config.toml
model = "self-supervised audio encoder (BEST-RQ)"
dataset = "acted Russian speech (Dusha)"
train_examples = 26041
n_mels = 64
hop_length = 160
input = "log_mel"
win_length = 400
codebook_size = 256
mask_prob = 0.05
arch = "tdnn"
norm = "batchnorm"
activation = "silu"
depths = [9]
kernel_size = 3
stem = "single"
widths = [384]
init = "torch_default"
optimizer = "adam_atan2"
lr = 0.0016
beta1 = 0.8
beta2 = 0.98
grad_clip = 3.0
ema_decay = 0.995
steps = 6500
batch_size = 512
epochs = 127.8
lr_schedule = "linear"
final_lr_fraction = 0.1
warmup_steps = 320
weight_decay = 0.1
Rows from block 3 of a small self-supervised audio encoder (BEST-RQ), named by matrix and row number. Each number is 128 + 24 x the weight over its row's rms, rounded and kept within 0 to 255. All counts start at 0. Numbers have three digits each. After the name is the row's rms in percent of the matrix's.
After each channel's rows are labels from the 100 clips, of 14848, where the channel reaches its highest value: "strongest on" is what is common among them. Only what is clearly more common there than usual is listed. The data: acted Russian speech (Dusha). In brackets: how many of the 100.
# conv: pointwise conv (model.blocks.3.conv.weight, 384x384x1), inputs 117-155

conv.91 101:189130101117128112121133148117104149136092187137126153133120145102123165123162129127121110150142140107124132147126138
strongest on: emotion: angry (38)

conv.107 101:096160123138098145140132113126153134104163171144113108117144131090133173149150138141143109179148129133114154153104090
strongest on: emotion: positive (41)

conv.98 098:133149145147181095154107143121116136158135121133133142104106166086169143094140146135148148149132146148086137150166125
strongest on: emotion: angry (38)

conv.298 101:142082167136122133144099160137112130143112131124134123142151103139158166163087115170165120150105121126098133128128079
strongest on: emotion: positive (43)

conv.261 102:144114101127110113134133120131113091145163114120181087112102122138154126122069056170106150139111127107120106136123099
strongest on: emotion: positive (44)

conv.292 100:179146120141174109121144134156096124139101156107118151144131099114129154138111154138111135065128185076140137110134152
strongest on: emotion: sad (57)

conv.329 101:118137142129170131102105126114108142087161133152134111145156107130085142122136084116151097146118175055093123158141131
strongest on: emotion: positive (49)

conv.200 099:140128107142110146093097128156127142107118141111128041126109139120134128133155144119082104150139122095153148131103128
strongest on: emotion: sad (61)

conv.35 101:125117145151119133125142081089102127140116130109117151087107125164148165150151121149151162170111104107097116127164127
strongest on: emotion: positive (55)

conv.134 101:129116111143137152086160118142101150083096124120120119120158107114161127142107103091086115138146133090160136168160150
strongest on: emotion: angry (38)

conv.38 098:093137138115122110125079102141093089093141166106152113060142105147105115070132114117116075124139079119117131129097088
strongest on: emotion: angry (40)

conv.7 097:143109089118093105096121123148106126090104082132112142056155106122109112179147118161115163119151136115168115098103132
strongest on: emotion: angry (38)

conv.275 099:095126107150130125087164135154160104097124120135144106104160110108118150123132102097075124135108158150089118145128132
strongest on: emotion: sad (58)

conv.374 101:131112126153109128157158122135129082142090132145123101109129126140124144135112118113127173143111112161145148156124136
strongest on: emotion: sad (61)

conv.231 099:115127131121114161135145155091110148075116124143068116110165131091106138105139151128122083125123141130111116089120102
strongest on: emotion: positive (40)

conv.196 103:115117096137139128139143091120127119146093143122102128078154149131117111125128112117087139092135125141097076107132134
strongest on: emotion: angry (38)

conv.354 098:139106149154106119115115106167169146162127132131149157098152142169151099123198112128166134135133126147109141107174108
strongest on: emotion: positive (40)

conv.287 097:098119080112150081154107173108105149132148108164152135106111103137154074151102119122094134159116133174133114142140153
strongest on: emotion: sad (57)

conv.285 102:166145088094134136154112127123095125097148162120115101131128112177151115112109113119123178130133127100165163127091094
strongest on: emotion: positive (45)

conv.259 102:118112136146124089117117109105159110090134138152160129118171121094148120125128100122130164121107151181134145154167142
strongest on: emotion: angry (41)

conv.264 101:159128175134106145133070132098132143099131162081119120158135103105124169159121125135154157127149109111107135126098150
strongest on: emotion: positive (42)

conv.268 101:160167132086109144138161103084133119129127149114153118101148131144099139109138113136167125125122157097128156129140142
strongest on: emotion: positive (39)

conv.3 099:101101099101083095093126138124109113108123095138139146107163115088178129129106161125130127151129116095132125113155106
strongest on: emotion: angry (41)

conv.2 100:156121115135091139120114141139117137136125077146141150089171095091121132131117157148144101184126140170133101115118137
strongest on: emotion: angry (45)

conv.177 100:089134138167144126136137122098125122119131139138177131147125142158111117099067136137155157108150104162109140120145113
strongest on: emotion: neutral (61)