Weights of a small self-supervised audio encoder (BEST-RQ).
Model: arch tdnn, depths [9], widths [384].
Training: adam_atan2 at rate 0.0016, 6500 steps, batches of 512.
Data: trained on acted Russian speech (Dusha), 26041 training examples, 127.8 epochs.
Rows from block 2 of a small self-supervised audio encoder (BEST-RQ), named by matrix and row number. Each number is 128 + 32 x the weight over its row's rms, rounded and kept within 0 to 255. All counts start at 0. Numbers have three digits each.
After each channel's rows are labels from the 100 clips, of 14848, where the channel reaches its highest value: "top examples" is what is common among them; "loudest" is the band of the loudest frequency at the time of the peak. Only what is clearly more common there than usual is listed. The data: acted Russian speech (Dusha).
# conv: width-3 conv, dilation 2 (model.blocks.2.conv.weight, 384x384x3, each kernel summed), inputs 165-219

conv.354:159129143151162059131099080138112158155121129108123196144099115160092097068175138145191179144129110154167180165142148079167156139155110167090122111092075168103141173
top examples: emotion: sad
loudest: 4000 to 8000 Hz; 2000 to 4000 Hz

conv.265:150153163168132153148096127122146147151142062158145119140124089137090106147159139153100071102052112124187082128064150094086122162164124133110118091109119115104154130
top examples: emotion: angry
loudest: 250 to 500 Hz

conv.53:101197093110116110122149184134118161194151129101167133188083081156108145171144120115117072180120090119106167116138177104180155156125132131157141109076204138102111118
top examples: emotion: positive
loudest: 250 to 500 Hz; 500 to 1000 Hz

conv.266:152000156117083112177122083192151139124104146094145136110160129112099098116161086110144096123144180171134102110137164162132133106147166096100116075116180081079149110
top examples: emotion: positive
loudest: 4000 to 8000 Hz

conv.110:139127122122156142134104142133139139110156136140139162183124164142048084110116154144104150121131095155149144074101096125095135181148110048135124094095099163130092081
top examples: emotion: angry
loudest: 500 to 1000 Hz

conv.345:160090150115109099140137117195115117092118163129134123106152145121103170138121115155148140106077134112111097056137137146147128054129155239126089082142148152113167131
top examples: emotion: positive
loudest: 500 to 1000 Hz

conv.28:169148109145149166147129112114133146148190146086065157101122136089070200122123130153151116113144087130151103132139099174180142148113084096144105127160108127137117134
top examples: emotion: positive
loudest: 250 to 500 Hz

conv.240:119063153117048119081085130141131182111118155109142096180153112180141138120183166068143132164117122198160143156058135123105133144167173163214143107154177106183113128
top examples: emotion: positive
loudest: 4000 to 8000 Hz

conv.194:083129078123106167126145156093092127159133157142166111143121142104095132148185143052176103181100116118128133156139085065102122105111140143129080105108127138142158116
top examples: emotion: positive
loudest: 4000 to 8000 Hz

conv.362:091169163105156094192080164139146109105121111127151086109117208136082174147055154081072119108176124167141154117175146123108112136157168161152126105174166171090136101
top examples: emotion: positive
loudest: 500 to 1000 Hz

conv.347:125129077104102134225087117181119180141083168143139115182104101175114091150063132122074095111109149114174136107093142116146164132085163179126128121121139107108129130
top examples: emotion: positive
loudest: 250 to 500 Hz; 500 to 1000 Hz

conv.169:168197147155179122116132145130103172121136168107083134199134132143142152157081134082163144096177043106150183199137162156124156157141156116144159140152179132103088105
top examples: emotion: angry
loudest: 250 to 500 Hz

conv.82:087113133122129142152154135158125173177122118164118080109186091142153120144091129107131145164162152129194106172144123106109111134170173209100131105175107036114126088
top examples: emotion: positive
loudest: 250 to 500 Hz

conv.364:093166129089107097133190114098108079159168074176102122146111121144149148125087161089150150178099080171134185100131121121179124122133136075164162111172127079186126151
top examples: emotion: positive
loudest: 250 to 500 Hz

conv.111:096122098110160116119153116137144119121128150124138139104154161192091169136076167112047177141148066179144166111099120104165159115163116183128088161082134100158121099
top examples: emotion: positive
loudest: 4000 to 8000 Hz