From a checkpoint of a small self-supervised audio encoder (BEST-RQ).
Data: 26041 training examples, 127.8 epochs.
Rows from block 2 of a small self-supervised audio encoder (BEST-RQ), named by matrix and row number. Each number is 500 + 50 x the weight over its row's rms, rounded and kept within 0 to 999. All counts start at 0. Numbers have three digits each.
Before each channel's rows are labels from the 100 clips, of 14848, where the channel reaches its highest value: "top examples" is what is common among them; "loudest" is the band of the loudest frequency at the time of the peak. Only what is clearly more common there than usual is listed. The data: acted Russian speech (Dusha).
# conv: width-3 conv, dilation 2 (model.blocks.2.conv.weight, 384x384x3, each kernel summed), inputs 110-164

top examples: emotion: positive
loudest: 250 to 500 Hz
conv.28:537464564408422512365497631528536540562569478511447521446503517542507550436467459524484561487462487494572454502460512528430421439483524445501470449684495463435466466

top examples: emotion: sad
loudest: 4000 to 8000 Hz; 2000 to 4000 Hz
conv.354:511504448599527500507455550537494476442414501469544511564399378505424425496582544485453524498495492449581484576443503540495481513516525535441602509377505540502460437

top examples: emotion: positive
loudest: 4000 to 8000 Hz
conv.194:538461565454517475534470512500467564465388477543490369448483438471519549407444455496519595444545443485484432527471379550520516495450550439569612461451469374425502492

top examples: emotion: positive
loudest: 500 to 1000 Hz
conv.362:615532483404402465524510488559550508604509487369568545600526447523535412547486469481505465413463509458515488545555562408538431509600443575509489561489504485466474435

top examples: emotion: angry
loudest: 500 to 1000 Hz
conv.110:560568495512378542530476542443590586493490411465480495468557461444519526582499490591431415498496510476563497558482579526532497502480515510406559424430450544502547515

top examples: emotion: positive
loudest: 250 to 500 Hz
conv.82:468496518470516498439437535533511475458494478407528543568580517460514432481473463438464597443480512442483396538515476482487490483513560467537541471583505483483484492

top examples: emotion: positive
loudest: 500 to 1000 Hz
conv.345:492478502536558510433586486439450523496566493542521537439545525536451463462517550569487562525393371484512467593547496498558579536445574462489494522443390422550458425

top examples: emotion: angry
loudest: 250 to 500 Hz
conv.265:564516460466468491498369487554498535469423528494557485420549510534561487469459423484579490461459489549485400497559478519490458511413467542463490460468473461423465412

top examples: emotion: positive
loudest: 4000 to 8000 Hz
conv.266:568401510511497494473470553414520508557623505546526655574533514548447470459521567508484525519479457532538431537547541566568546531488496518473471434416450505471472469

top examples: emotion: positive
loudest: 250 to 500 Hz; 500 to 1000 Hz
conv.347:504541545436505511481526417542457535457384466496408428456545497490452466487489510428503595486453541409493555551482468480525591448438549495505396441516470529498556464

top examples: emotion: positive
loudest: 250 to 500 Hz; 500 to 1000 Hz
conv.53:519554468489404525537494421497418462422443435542446331433466476466538489466525414385638544434417542449492478509484464432506541493450542500490579524486476516544520469

top examples: emotion: angry
loudest: 250 to 500 Hz
conv.169:491483537432451503591501469433554512592515467536510515563445432565532586433612458568512470496570475520534515526580473461534478468575454429492643519563522522596466360

top examples: emotion: positive
loudest: 4000 to 8000 Hz
conv.111:607608486438492518493579416564458549420433428401532541616577595533448466493478485459501450440479475469433418535391497420460493514573548475517402487443491445530514505

top examples: emotion: positive
loudest: 250 to 500 Hz
conv.364:477444496428412501517426552379529527563466448566591466552423493512495445564479455501470497451496492527446566395474407477417427542505486388536496523517439438508433466

top examples: emotion: positive
loudest: 4000 to 8000 Hz
conv.240:386383574527479516534509500481515468393526448477574545479515450479413513450540439490563517481533472510475443510506462555543598534491476534534504516478510460504458448